Rows from block 7 of a small sound classifier, named by matrix and row number. Rows with one number belong to one channel. Each number is 500 + 50 x the weight over its row's rms, rounded and kept within 0 to 999. All counts start at 0. Numbers have three digits each.
After each channel's rows are labels from the 100 clips, of 14848, where the channel reaches its highest value: "strongest on" is what is common among them. Only what is clearly more common there than usual is listed. The data: synthesized solo parts of chorales (CocoChorales). In brackets: how many of the 100, against the usual share in percent.
# convs0: first width-9 conv (model.blocks.7.convs.0.weight, 112x112x9, each kernel summed), inputs 0-111
# convs1: second width-9 conv (model.blocks.7.convs.1.weight, 112x112x9, transposed, each kernel summed), outputs 0-111

convs0.101:463521577478454492502464456460460557507536484481521403476493479484490452382541450477479408471548458522480555498529426495524539455495520427613537568516562447515574479491486492450504507597443525694521537497538541489491454494449520660423539508528531480509552495545537488497436390537482501455423479424450533520506519554567490467426444480493
convs1.101:559574499539559447468517510457540522539614483582482537502612559536509465532622501520497446449462527491441430477457543502483504419512455443500496544471668462482463507504635563474534508476495482537502587527534485525416439506436500534416516533479480471521440469489527558435499516454526381456555557487427475544482555526584465552589497505507
strongest on: violin (100 vs 13.9); note B4 (30 vs 9.4)

convs0.54:483436567464633539570491458542499557540492561482444532425531543471470591465590482405581505481539483426578483522510565457461601494529614468495550448461466542465442473441460470524421491437464528501415584457529516452478473493530478535439586456473451553503539459447459517503496524503484407563515434468418537566517516492565445490441404465492
convs1.54:461527528551472520507521579419515511519571553492480441489525510564469539406545520529593482474486577524427484498479579510444445487471453475356423486503460507516504414462434557596449507544446458514545473500520544474546497590502533516418512504555409464457482503412489340508445503600413481494487503453486572535475430473442502476560490468589
strongest on: cello (95 vs 9.9); note A#3 (32 vs 10.2); note B3 (31 vs 9.5); note C#4 (29 vs 11.9)

convs0.24:471498439547489514477462529525589467525522457542455472509537497499490585461504502530578477499466491512513567558562597460532486410489518460484495500476646474526499498467500445342561426489417474624502497507465522482411557493342501633441617430492486493478496536474479531511520566584448519442530500528490499518476514502447518468545510556456
convs1.24:463551473443524582541419549510497512527526483568539584504558558538484506507604602556578493510470559491533507485515486510490486415480386498511452452458440507487576492461396583463423517492481477519437489462484473559501463454421610556527486562551423467443461544474521505454540464457415492526562500447487509538583581534570388544419492511586
strongest on: violin (98 vs 13.9); note B4 (33 vs 9.4); note C#5 (26 vs 9.9)

convs0.28:445490483471467492483501425394510493523426496498486555472506466411485484524419609574461463397498404336561603581466606515474409490492507483599470436473476486473549440457589504440559420521512485530483578538495422477479536522523467504526500486535521481569502477496511463493411428490493548518496524450537492526495471543556482471524574581439
convs1.28:496519572467463476576473524476427438487508472638486424495507493550487539458459551417519519506444563566498513463562478483463513497519421510657471542528572506438484500502506506455542508467448510409479457440505529613468430431434398429476416424543404401459511417469463470460553530519527479480497504495579545475581570487540533562479501484496
strongest on: violin (82 vs 13.9); note B4 (28 vs 9.4)

convs0.95:485572517502554496472583406428499484466484576532460413435525551434460526505542413556454532504540566461459530496514572542498543523489497456454588542584479536437507573519537449443553520445457497405433429544472493603427522462448499447485599480539466501465536549617489520516473427539450557484555520463559509547576460542566523457385553522461
convs1.95:498449595475596465442521477515476490456530535636531524563607552517510518532534527530429463523515543536534558539549474521448375589530495444515426490508591575589554471562525518489547493559505521586547467476420594531446471447513492515509445444463522539510499592550522485465494473374482447508524475510529492576453598501598492490483466554462
strongest on: trumpet (49 vs 8.5); note D#5 (25 vs 8.9)

convs0.45:483457516488481538466442564601504604513478472616472457504578557536437541430504537555512486485439542413548520537461538445451564508493553490504557568579631433522469521596424584404602467447447569482456499536503466465431484508508449494440560498488491525543518521464500541451500534554460545472461543517481548498417561465613484548440473526457
convs1.45:476461500527504457551558560447464414503388567431473543491595562565453495532594607553551511472514477504593514533534555476555521444586462466386502557489503548422511470468574465561422526579425434552477457588471505454560471572529510513495473557541438495412506574415496500506489523533529549496509510512476506467581532462491524415477505528594
strongest on: violin (47 vs 13.9); cello (36 vs 9.9)

convs0.12:475550487539498503501546484446468425473476595485542495467450455500464523586568469485570508517422496481465484565441521537402363604563488571409479472469448551523484480521553575498431547486461467492503538457568523444490489516416516404450591464513457499589518458441547440590533474485438504457618506491432479540536427566580468560485543506531
convs1.12:457452514535482482504519431425440479520515423507481472461542449469486459525441486537428554548524462526506466546587480492625476546444541495656581462497615511590488534464517494499531461543559538560433458487418509452433491483477465512558430472456461577519535533546509551425508518534536486400453452511347562436472585532520496501514424522468
strongest on: cello (64 vs 9.9); note C#4 (32 vs 11.9); note D4 (31 vs 12.7); viola (29 vs 8.6)

convs0.27:466392559539484513539453538591596557466494528643516511550445458519470572487518489512558444573475501537440483547507624516505555419480485485499410526513625498458434470603481440393455494482497532560494488528551510505455508507566557607433550410509498512520442533522474496434491442518434508495507553517439523449496466519529461561422520436529
convs1.27:470457503472475522449517410479432446479418464436479408456480594590538442410573617545419538528470514522542559584418437481486430551468436451443526455447388538559504478456513483569585438487408423500478556511499449479473464451531430520430516488498526471479489446502480506476444481482546465505444486451409492523475506555488538519605425481512
strongest on: violin (94 vs 13.9)

convs0.6:387572458473533533512538452462438423507479502451609470475529501450476503448618458464492547493453509472476440574503521507458484469495583572492572474514630419563455555592558578522532530520438487487493522562400518435539511450530512491520507503546447455458474538536412533617551468532447463412440461422486486508491461422540532541467543495573
convs1.6:525452552506566443484610559485523537516579532469494548467538519518497475567614510420444558468489500581540520494499399549510510446493489504485504544531671415515418428533430494557471524524557459552556529449441524532478576512517438514561499526498567513547519523511527390489464541411543459514556544619452469497409478509412531504505445456510
strongest on: violin (59 vs 13.9); saxophone (35 vs 1.6); note A4 (26 vs 9.1)

convs0.86:487496416533572457597527478535509520440586552504524403471605505450497430581510437448519427539567481481481548586521421415460540585476590500454626572505418510578524533515454477549504486462464430439510453478502467449472560491579502521560568408452534477545521498477531522516490432473411474487411496471407567546498511519494493514486484546527
convs1.86:527581545397540524435544558469469445532565467488539522536491508538435493555505496545508480503488566498508541508461519471591476523566476477554528361529334522512600504457510470542508427497493509522485535491467524522466559574509617543540538602509447456553499425514535434540403524510446508568523411550516430590429524547525483539542432441498
strongest on: flute (39 vs 8.3); viola (26 vs 8.6)

convs0.50:499459489479470529481446592518527498390468527523478492511515541520402597559531461515508546501484551472507485518490559517523668472477525444571508562503624568489536503436502519417576505506486465478535500532497537638401598507563483554443583467527481474553447550550557479496498483582434603521539422453504507461515497466540529452451534567450
convs1.50:475467498485522558479477447439474492464541601517567534523488542624515572445608604505567434488559535473517507618520495473544587455520535537427566496579433557519536540531486524481517446502463458574501443415506492432528559485562513485452510469447438477542587501525437385453449513535495477469556529558507546578460531551516502540498455406601
strongest on: violin (99 vs 13.9); note B4 (29 vs 9.4); note C#5 (25 vs 9.9)

convs0.20:489499479464428497542496420543503509490493480614457457579528525519481488453439496545619503594457596459481453509552556445471566469481363447499514579511613487552437517493541481508479462485486562504509569498497555486445508477480559523518570497480426436608511567509433599457428439507434534496497497550419568494540469562477504413419520430510
convs1.20:491436526480516534462529477548498458453412504460495542429471467540433450452577498503438521523494536646529548562460431511508431611503556560577495441544396550537534466568516426533497499455469448480474491500521516515398526481558444543425532439436489447500481449478620541498550435479549457506514436476579471513416492605465539574502476404477
strongest on: cello (51 vs 9.9)

convs0.60:526477579522546520460486500498467556462525480547498483528464464433472537471522523494455535493482492546438576504534433480526518489497445498570509556451532516482478474490521633503526486505561514482416552647591428464428381444507442410421481423450481547415473492465466521442518392550371497456497508573509525609509448490523545581520503589530
convs1.60:511492444515479511477292526481506458493362526461527543494520388547481531493455533469544576465543502488524453576443500589487507471571623508517489528487607485494494382488498463515573533506460438493410530450510433551510504507506402513535410495512521447526550572470435534501491459575528556470420459477445478477569536524506510495497438501523
strongest on: cello (33 vs 9.9); tuba (32 vs 8.7); note C#4 (29 vs 11.9); note C4 (27 vs 11)

convs0.92:491548452594478495593551443500492469575459486514484415438603500511449464533382447403470528526569467508498519519443457507470486548521516545582498452392486493471449500512525536561491422481583443484424529460515506575427446439468645515530509466518482466500496568556521491579521466509466432540499426563508491482477415551584516479392482572528
convs1.92:555476512462339522532381425526520513545488477530519487493451482529478502560466485505530385480486531523636492423494500463478553436555477448533533461481478551473532537502450501457463529523629513470438530500559466495407475497539524499512511481495447437525512455547504488468460496620484509483481490453476424614518627598481466560485394430466
strongest on: cello (100 vs 9.9); note B3 (46 vs 9.5); note A#3 (39 vs 10.2); note C#4 (39 vs 11.9)

convs0.55:523502470505440564481530515501515580537481509500551491427525450452410409496487516510426550564527447492565564559583546514465523500497536503506544519473496552540547479430478596579498546504516417480426531493519458493481481511493534538516562529490493527487505527538489563537494440580432486472452459579579522424505520508300373373489605463519
convs1.55:474607469479595510466540583444541450494535491520492478488539484507499498576511492504466450476498496590542476490502423508532488522542536510444515512516468460511528508521521547398461429492518403504597477526520519402522580482500531614486568493506344529437441436541523471547390498597492428544442544497432506521467480522352553437558560473534
strongest on: cello (88 vs 9.9); note C#4 (41 vs 11.9); note B3 (36 vs 9.5); note C4 (28 vs 11)

convs0.32:539567391441487481558540428505579554484521543551564489482503503483528433462441490566577411408460529446544489448604493576445428495500427501372504440492516465523456506448617487457468473535427454494547384514470491510498462484466478417518524510581510481552486451535414479500452440515434435476526575446425542495541433500461570511505543457529
convs1.32:481471450509579498446697594519459474470489437476492483451550511456530516484509484466442485553523503522486485527453456414508497494510542501453485454534482518529495500456437457552508518459516551492445523505517524464456456507569573607581619515472425507433518460361569529395463482468497454442443495558585522573468544551572510464594493467426
strongest on: cello (47 vs 9.9); oboe (38 vs 8)

convs0.91:556502547502537514424515501539532529356507549488479455519537455506526477614535524433429516536546419575502428603448471469546540544584600519536544500441456467429530497556446548517334518425537482507467528495580389554463549513450458495484531528504483556521437497459505540491483510491499498490463533479533531467528446627459427466546516579531
convs1.91:476610495530497589478597520485610538544518534461409499466535502475423516401511496430547441482453486591512459455469521466522448408455550479483543537480417495511452495487538451538516491501496377541483473525587539486550503474573589543480525471472598436471526433479491480449454455551494406522527518490463495552532449498451379405538568417547
strongest on: cello (46 vs 9.9); clarinet (45 vs 8.8)

convs0.14:437494563532498560472517490510546527557485605469562424424503507455602562466426527489438519472567498444524507515539480635443607493554611480455532429488528516489583515465422330442480432452552457549544431513519597504512491504567459576441505543473472450509497487469452561441534492486487508534504527517505534592438464542480477449467472511503
convs1.14:544469487495488535498582443527451469544536434434531523436512501549580467497498450411544522537464534635482481596484432473362520516533496518477518427490496478528434539464389442419509486491442588404580526476557514502496459447495453440531519516498519497492467458493436563443522427573505449561439414486449432546440427518480479377528510463534
strongest on: cello (49 vs 9.9); trombone (47 vs 7.1)

convs0.38:526568468511446534512510492468509489537539488500503552456418509484487489464507498540550553508531541480519558430565536431450371466470559494829528446472479484491446433515480428471500503545532463498500435503468430492444517467456476458492449497547457487481448488507465497481450457489531434514452531481500483519538545483615486460499486502456
convs1.38:425587450548545504528494516531545496565508559572501487449515568476512521426490543436506509516541539525573489534471554516544501406493517505721585471437584507439449464475440515516548518487574563499557507537534509582591526458498421500433389469486483524574495563510448524537485554590586478613481493520562491511491512464489466517499507494462
strongest on: violin (99 vs 13.9); note C#5 (34 vs 9.9)

convs0.42:533503455487478510449485467420543428570520542491436507488517458528577526560541531514510395449530454484450497565510655466464484470466551453561495528522579540455472525561410502356458466445476520452496487475462404430452523486531479638588468474533538509527490481556547608528542527623467479423447527520537446520492487534506487563503437531475
convs1.42:420497488447540499555448542469555513430503556418506574537451582552565444505627625474503507487530495410495516541514493488547520422515541454422495583464571499446448487455533466483516395556548584458484504482546514396560530553500547517568571555548373508545527505521409465534543491481518524491495541422498522435552525518525498528476615530511
strongest on: violin (100 vs 13.9); note B4 (35 vs 9.4); note C#5 (25 vs 9.9)

convs0.83:452594466477492506492393494446499551446489497540515506564491374475439403440501531473436481429461469441543542496451620494453437480518545516595513409501555538494585498592570494511485445453489501499500545532501383476438427446482494577568498449512585542482477491470519594524583492521423440452477566507490459510534501453543506583490529598486
convs1.83:513527518556564477473423462494432450540482472474508417512549553547522546479464478492493511527524444479464396357475430512543517454486624531449481461507707480438464479458397508462453457485432576449482489517542505510479528541443501518482526487473455548434445486603561559519479520409555485520444490423552499490484513487500491548394541499453
strongest on: violin (100 vs 13.9); note A4 (31 vs 9.1); note B4 (29 vs 9.4)

convs0.26:537474471505477484506526503577556513492434413547495486499501576497503576383490577494538504498525506479427510578510604461614564374434482508453476455495680494515514480454479485430509528548493568569527558532485507412505571487490497640447476497514516554545463507456529452479457548570453555480487556546450513503533452524548498552425452512435
convs1.26:567406430420542464528475422562465584563537585536466500555526493430560518539514487461517514552480406434544537514541487476476512424509441485369508430409412518437568457551504492481498472478425455512442511490458461512470509457601430527448588487510526475444582546551474574473505528537491584547589442466528516493451446555461548577565496533516
strongest on: violin (99 vs 13.9); note B4 (34 vs 9.4); note A4 (25 vs 9.1)

convs0.76:476611594573517497524491486490579410443464468569486529439510518483506589597478578461457436484549449437538471486449541484474463456536511510452575516433517444446532439563506518551504529484497521399538510554528504519402432524369521453481434470426471391446525549431502642514564436441511428527491528470464443489470469499515491496546514467464
convs1.76:510400507489500491456501419483518463427443425448473547519610611493447546460559450453564478576634510516545521433405474562474476460550568471546550512509591520512538527528438438534488536495568480490541528519515481561452526542407496532438517422492472523532498480401462501440482488440540563480529460648496554543449560522529541529443485435462
strongest on: cello (30 vs 9.9); viola (27 vs 8.6)

convs0.109:518496588485440454527528468503497589496507477585438543622518482526493555502429543576405432576448453537613466581468456510540538429571516508561487478489476524539422437463558507551519423479397558542604436526485524547489464445522478512525517512458505442461497490417480445510479465398497484507447557569457539542394496537542464515496518429593
convs1.109:373509508496625521464482554496518457454509586375511490406599513552453562522535373339504473525540537598434486525514524498445494545541456521595445491536492528577529541460493519450478484537517464497443470493474517489520525461460581411506528479467457459596478536469549440462415508465570493539515443447473478465544453464471556509515519495467
strongest on: cello (54 vs 9.9)

convs0.23:428507477465519562560459545596584515538500426539430455561549517466508686503477596434580485485448432485458518575520616485614550471453517488472418497473558447563506473526461557418519447520499486551495632556523532459549530499495527594519502502477456456523472473529544441486448505562502564474527544577480532424507474503489515488493472479467
convs1.23:461510520422483536462504495497453473484582525526369509501449512458444488415461528467528460531536492423473492513601462435476429477473424541505534460450370499532502512491503418467421485463427469430390473523410460448430458457476434566515467409516470520410516434419487522505518464556469532462574525552540484400574538461532459543592482520434
strongest on: violin (81 vs 13.9)