Weights of a small sound classifier.
Model: 4.1M parameters, log mel input, arch jasper, norm groupnorm, activation relu, depths [3, 6, 6], widths [96, 112, 144].
Training: soap at rate 0.0014, 13800 steps, batches of 256, held-out accuracy 100%.
Data: trained on synthesized solo parts of chorales (CocoChorales), 39062 training examples, 90.4 epochs.
Rows from block 3, named by matrix and row number. Rows with one number belong to one channel. Each number is 128 + 32 x the weight over its row's rms, rounded and kept within 0 to 255. All counts start at 0. After the name is the row's rms in percent of the matrix's.
# convs0: first width-9 conv, stride 2 (model.blocks.3.convs.0.weight, 112x96x9), inputs 24-31, a 9 kernel for each
# convs1: second width-9 conv (model.blocks.3.convs.1.weight, 112x112x9, transposed), outputs 24-31, a 9 kernel for each
convs0.75 084 [200  68 102  94 127 136 160 153 148 136 169 124 119 129 136 105  76 123 107 119 138 154 118  77 115 196 180  92  99 148 172 161 170 154  89  78 132 169 134 160 138 161 134 108 112 179 131 143 103 154  75 167 169 155 114 111 117 110 132 144  94 123 124 126 112 148  98 120 139  94 139 110]
convs0.76 113 [110 108 148 142 142 167 120 121 133 114 120 138 121  98 110  72 107  62 175  80 139 118 119 149 119 121 130 133 143 175 162 106 126 110  93 136 194 138  98  53 119 128 116  75  97 122 149 134  90  83 118 146 125  55 108 117 119 127 118 116 136 137 152 170 115 118 115 102 144 128 141 140]
convs0.77 101 [ 77  69 146 132 115  73 110 183 124 133 116 111 104 137 102 120  87 140  81  90 116 124  94  85 126 156 149 109 164 111 109 133  53  83 149 145  97  69  71 103 167 235 235 135 146  67 157 128 116 109 110 137 123 183 106 156 119 124 114 109  93 125 126 144 148 144  87 114 157 135 139 131]
convs0.78 096 [176 140  85 147 118  96  24 115 146 112 155 148 101 170 141 117 131 129  79  73 135 122 110 109 104  93 118 100 120 117 147 137 137 133 158 145 151 139 123 131 100 131 112  94 108 157 108 150 137 112  83 122 183 132  93 122 152 138 104  80  76  93 155 134 151  82 130  74  76  43  79  56]
convs0.79 093 [ 94 158 126 142 120  80 145  66 175 143 121 143 147 142 113 118  89 114 143  57 156  91 154 100  77 112 114 143 144  95 139 102 125 109 107 132 123 101 148 126 127 132 115 145 125 127  91 162 137 245 107 128  98 113 146 121 132 107 136 122 141  92 127 107  62 162  40 160 206 150 214 143]
convs0.80 073 [166 100 146 127 114 165 163 109 114 177 155  99 107 109 108  62 152 128 184 112 182 106 120 139 115 132 135 169 153 178 178 140 161  96 117 164 101 173 243 228 146 141 151 106 159 172 141 181 183 177 175 134 192 151 119 124 117 138 124 106  97 128 194 110  92 164  86 110 153 105 191  81]
convs0.81 085 [153 168 139 162 165 145 122 115 152 105 146 115 107 137 131 123  86 129 168 101 140 107 194 113  79 127 153 125 122 145 101 105 139 132 130  79 128 177 152 213 150 124 150 131 106 119  93 141 103 102  92  37 110 106 171  95 108 155 150 129 167 199 171  99 144 134  98 102 146  90 177 139]
convs0.82 092 [136  80 100 134 122 137  76 108 168 124 158 190 134 124 135 156 152  92 102  71 105  87 144 116 108 118  83 162 131 119 130  32  73 156  74 135 129 155 168 127 153  98 135 179 176 121 151 120  84 141 106 106  75 147 123 122 122 158 153 105 107 143 127 103 104 123 152 103 151  85 133 116]
convs0.83 093 [148 138 137 149 105 173 157 138 133 134  97 104 130 107 157 136 172  79 202 120 107 148 157 146 159 155 169 162 136 157 115 157 118  76 101 134  86  98 182 141 126 126 113 110 107  80  76 167 144 110 123 129 155 179 103  82 101 167 149 176 233 165 116  72 103 117 142 158 160  86 156  84]
convs0.84 132 [158 126  99  89 132 143  87 138 168 107 117 146 131 136 126 112  95 123 129 113 136 129 155  79 144 137 179 134 128  82 120 159 153 134 127 115 140 125 180 135 122  48 111 110 183  89 151 110 112  78 114 141  87 139 130 161 127 111 133  90 148 174 120  79 116 174 104  90 180 132 119 100]
convs0.85 104 [127 118 154 147 154 165  96 138 133  64 124 135 121 108 157 160 184  48  63 152 151  97 190 128  88 102 128 167 154 138 130 119  95  77  53 110 212  64 146  78  99 109 155  60  56 141 114  69  70 108 126 133 174 153 138 142 133 123  95 126 159 160 154 160 146 136 128 121 112 111 150 125]
convs0.86 093 [182  92 102  90 101 125 125 156 111 122 126 128 130 152 140  82 120 133 125 152 123 152  83 118  81 114 153  62 124 146  77 138 151 141 115 148 128  62 103  85 125  88 118 171 103 101 151 110  95 162 110 113 152 117 154 102  79 120 151 153 120 166 145  98 129 154 131  85 147 129 150 160]
convs0.87 099 [132 134  78 106 130 160 125 135 135 154 132  88 180 158 108  78  97 119 122 172 117 114 110 111 150 183 174 108 125 111 167 115 140 106  63  97 144  80 126  96 120 183 142  86 140 156 135 153  93 115  76  79 120 118  60 131  98 135 106 148 151 115 114 155 119 130 125  88 103 140 138 137]
convs0.88 089 [109  93 134 176 141 187 138 178 155 183 159  72  91 105 184 149 124 104  76 178 165 130  63 144 119 174 164 125 186 109  66 124 121 130  91 139 150 169 124 118  85 163 100 133 118  81 205 117 105  71  57 115 105 123 103 138 193 125 111 139 142 134 128 131 125 118 146 105 135 111 113 147]
convs0.89 096 [ 96  89 127 159 150 106 120  96 135 151 115 142 118 111  92 126 151 113 132 126 188  85 169 117  99 108 177  65 157 191 171 164 190 106 123  93 107 161 106 105 133  89 141 183  92 148 138 164 113 123 197 108 126 125  92 177 118 178 141 175 125  47  80 137 154 146 137 113 112 132 139  87]
convs0.90 098 [163 161 124 111  93 125 171  64 170 218 137  81  73  79 109 164  86 146 118 156 111 155 123  97 116 164 136 104 132 123 137 109 127 158 112 127 141 154 146  97  98 162 111 132 138 130 151 117 106  96 152 164 113  61 146  62 121  88  94 140 176 146 167 162 106 133 105 169 135 166 121  86]
convs0.91 097 [ 65 168 177 111  90  86 129 152 155 135 126 148 106 187 137 132  71 112 134 140 106 176 147 136 139 146 162 176 135 170  89 100  94  89 118 126 135 104  70  64 168 130 200 199 158 129  81 137 136 112  94 110  76  50 130  96 117  94 160 104 122 116 158 136 143 141 116  77  51  62 123  92]
convs0.92 108 [112 137  67 106  99  78 131 155 109 200  84 152 126 139  80 118 140 163 145 117 140 139 147 133 161 134 185 137 157 156 170 124 158 143 119 136 135 146 147 166 120 123 160 140 131 152 169  66 135  95 122 188 135 177 144 135 141 141 140 108 137 127 161 118 159  90  98  49  77 125 133 126]
convs0.93 110 [ 88 132 124 114 149 118 119 179 114 123  57 147 116 114 131 114  67 117 137 152 106 171 119 133 123 119 167  74  97 180 200 185 118  25  66 176  91  83  84 106 182 120 140 112 144 133 147 144  53  77 119  70  61 112 106 141 139 119 186 137 124 118 118 110 143  97 161 125 148 165  91  91]
convs0.94 116 [104 102 233 177 105 121 171 194  87 117 153 112 141 191 139  95 135  96 123 136 128 148 164 161  67 142 159 106 167 174  93 103 185 185 144 109  54 146 155  96  86 114 170 156 100 138 191 103 131 129 247 119 166 145 128 143 130 154 113 142  88 106 170  86 115 150 129 115 158 147 120 153]
convs0.95 100 [116 135 133 115  87 129  83 119 139 165 159 156 102 121 151 131 101 129 136 142 126 151 104 161 155 104  95  72  86 125 122 127 139  99  97 147  56 131 136 146 184  49 123 146 147 120 144 154 145 133 120  77 145 160 148 193 136 148 123 132 101 149 148 123  94  69  62 161 107 167 120 168]
convs0.96 089 [105 122 137 151 126 137 144 100 154 102  95 148 125 130 115  84  68 115 124 160  76 106 144 119 114  96 140 134 123 166 130 120 112  82 104  97  80  97 153  88  83 151 160 110 154 139 114  80 142  99 148 110 155 141 108 114 133 131 161 138  89 205 119 102 128  99 102 145 128 189 115  90]
convs1.75 094 [165 153 117 146 132 131 163 165 106 114  69 124 150 188 121 113  40 198 137 162 152  90 120  60  73 134  99 125 159  83  72 139 135 126 152  99 173 189 108 149  82 134 203 139 109 127  91 125 152 129 112 147 151  96  99 120 111 112  99 114 156  72 130  96 101  62 101 219 124 146 101 163]
convs1.76 115 [119 130 103 128 152  82  97 153 139 176 173   1 193 213  71 126  21 130  76 162 127  98  61  66  95 102 144 143 120 157 134 158 106 156  71  94 107 130 157 182 113  78 191 191 106 149 118  73 150 186 109 115 137 170 141 138 158 112 121 255 114  69 100 107 141 123  51 180  66 135 183  86]
convs1.77 102 [134 111 107  98 139  96  76 127  88 173  54 150 201 144 139 104 108 116 110 127 135 121 115  93 108 105 130  94 130 191 133 144 174 129 175 123 187 128 115  77 131 128 135 116 138 168 132 131 185 150  74 121  90 117 128 167 221  85  45 138 147  95 112 124 167  92 137 206  45 108 177 106]
convs1.78 102 [102 121  92 122  93 174 142 130 143 108 171 174  96 140 109 141 209 101  74 124 155 147 149 113 136 109 121 208 157 127 123 133 119 119 121 142 125 131 110 151 160 124 152 158 160 157 166 165 135 115 105  91 102 177 114 146  74 191 151 134  92 108 141 132 100 196  42 101 125 174 149 101]
convs1.79 112 [ 88  85 114 151  86 126  85  94  37 149 133  82 145 136  90 108 121  86 146 100 158 139 102  73 118 140 176  38 142  36  84 111  89  68 119  82 143  70 113 117 141 114 115 155 166  62 116  74  83 138 249 148 125 191  43 205 150 204 255  96 119  91  69  95 255 164  33 214 128 172  86  17]
convs1.80 096 [134 159  78 169 105 104 124 178 106 113  68  44 163 173 110 104 110 103 143 157 185 134 154 103  88  93 115  51 172 141 139 115  86  88 113  62 169 118 167 147 118 140 145 145 125 153 139  91  97 107 180 102 140 111 100  84 176 130 239 104 127 109 119  38 191 130  69  88 146 193 161 175]
convs1.81 095 [111 176 131 143  79 103 138 118 148  99  99  73 190 205 187 106  44 170 107 116  84  77 154 151 139 108 141 146 128 123 125 153 113 131 140 148 124 121 101 106 133 158 142 123 143 176 142 148 109 109 128 138  53 100 107  22 147 160 112  82 213 160  63  98 107 166  86 115 164  98  75 107]
convs1.82 096 [111 104  97 146 176 130 124 146 115 110 123  47 113 187 184  92 155 179 109 109 120  77  65 123  93  66 122  85 132 188 171 155 138  97 116 148 228 109 162 108 110 120 102 132 185 144 163 153 121 133  85 103 119 129 131 178 132 115 210  87 120 141  80 141  82 143 177 109 198 106  74 139]
convs1.83 098 [180 120 100 171 110 135 132 142 118 106  60 151 114 148 188 129 114 228  92 162 149  84  83 106 133 102 116 187 157 151 129 177 132 171 130  78 114 178 130 108 128 152 166  87 175 112 121  72 175 118 167  57 110 195 110 124 129 128 205 135 166 150 109  98 175  79 210  88 159 113 140  97]
convs1.84 116 [115 121 110 118 139 132 148 138 115 132 102  86  75 166 149 213  98 186 102 140 115 170 119  69 167 133 114 124 161 130 161 139  81  98  90 108 112 126 129 134 151 119 132 105 184 171 153  82  37 143 120  97 148 133 115 135 158 117 148 150 202 123 117 117 124 110 188 187 139  80 136 136]
convs1.85 099 [160 181 150 145 124 110 174 105 102  61 146 117  68 118 132 128 171 176 148 100 141 165 140 117 126 112 103 102 182  82  10  65  80 146 151 153 184 123 117 113 137 116 173 126 155  82  68  90 112 164 129 111 165 176  74 146 110  78  62 182 149 147 165 108  99 105 140 226 109 117 170  78]
convs1.86 099 [144 118  97 114 201 111 145  96 123 124  65 151 179  92 154  18 160 148 165  95  75 101 197 130  99 126 165 166 145 101 141  92 130 118  98 128 158 133 101 117  92 151 102 107 131  67 170 175 110 103 123 146 137 159 116 177 168 134 106 143 122  73 103 127 116 152 199  43 194 184  77  75]
convs1.87 098 [110  93 135  83 138 142 125 121 162 119 109  98 142 168 120 185 134  88 127 168 179 102 132 139 153 183 120 138 134 137 127 106 108 139 164  87 186 117 107 136 104 105 133 167 138  77 169 142 126 113 108 135 144 121 161  88  72 156 134 101 149 176 165 135 178  90 215 167 107 172 159  72]
convs1.88 101 [130 107  99 153  89 168 128 103 130  63 167 116 152 159 156 119 157 121 173 134  82 179 178 128 130 139 154 187 217  48 121  89  97 117 123 125  69  44 165 123 130 104  84 141 163  83 113 220 110  92 119 112 154 158 150 141 101  66 185 137  76 146 176  87 214 176 161  95  75 194  99 110]
convs1.89 094 [ 92 194  87 108 110  87 112 124 107  79 200  87 157 132 114 156  96 181 189 153 142 161 179 118 123 148  94 114 101 129 122 104 121 118 156  97 156 135 181 108 130 161 139  36 150 117 135 127  99 130 132  59 133 112 156  41 166 195  65 148 114 170  78  99 137  83 135 151 132 137 154 142]
convs1.90 107 [152 126 121 128 119 110 115  91  94 149 139 136 122 151  43  79 157 131  97 175  91 132  97 136 101 127 118 153 159 116 106 139 170 138 139  68  97 149  83  86 113 109 165 131 105 111  98 122  94 179 170 142  89 102 110 137 128 162 225 168 123 129 148 109 154 144 103 106 127 168  99 105]
convs1.91 095 [139  83 141 148 135 125 112 120 168 110 130 120  94 135 111 136 203 115 116 162 129 124 105 120  96 172 138 119 131 170 149 175  66 124 118 129 129 129 116 124 136 147 132 109 105 172  88 134  92  84 116 130 130 144 130 161 132  80  76 140 172 136 114  66 136 141 109  93 148 110 100 176]
convs1.92 100 [128  69 156 125 170  96 102 150 118 135 131 171 116 126 128 164 183  97 125 147 118 163 125 110 122 134 129  84  91 156 139 134 112 110 102 110 125 123 134 107 120 117 174 112 168 116 136 196  78 145  93  94 122 177 167 125 137 148 129 174 131 155  94 148 176 133 105  93 158 155 100 143]
convs1.93 117 [146 144 139 119 142 145 112 130 130 112 121  67  77 255 114  10  72  92 167 152 153 160 162 103 133 131 151 166 107 121 137  92  76  71 126 123 135 126 132 154 104 149 142 115 134 133 131 108  65 122 136 111 122 139 102  81 133  95 140 185 203 123 146 107 147 198  50 153 140  65 162 126]
convs1.94 112 [103 255  32 255 100 196 177 155 134 171 140 120  83 132 108  83  19 126 111 108 147 110 136 104 100 114 126   6 255  95 153 136  78 141 116 131 106  92 129 152 141 145 172 173 175 122  97  77 144 149 159 114 114 169 180 122 175 143 145  71  70 148 115 145 244 167  97 196 152  39 169 131]
convs1.95 093 [159 157 154 123 139 137 139 173 191  48 200 102 107 136 131  86 112 129 125 132 193 115 153 189 130  76  96  87 129 123 105 158 138 153 151 146 150 141 138 127 144 168 166 114  95 122 181 147  38 122 128 125 107  78 106 151 149  94 177  99 112 163  94 118 144 102 184  76  94 101 152 162]
convs1.96 091 [144 162  95 131  90 145 183 120 111 200 106 121 151 139  89 145 150 136 175 123 134 124  78 161 186 132 145  97 104 101  82 134  80 109 154 171  92 133 154 104 185 115 151 214 119 100 152  88 154 109 185 149 156 165 154  50 157 198  70 170  85 207 122 155 156 133 143 100 167  88 140 153]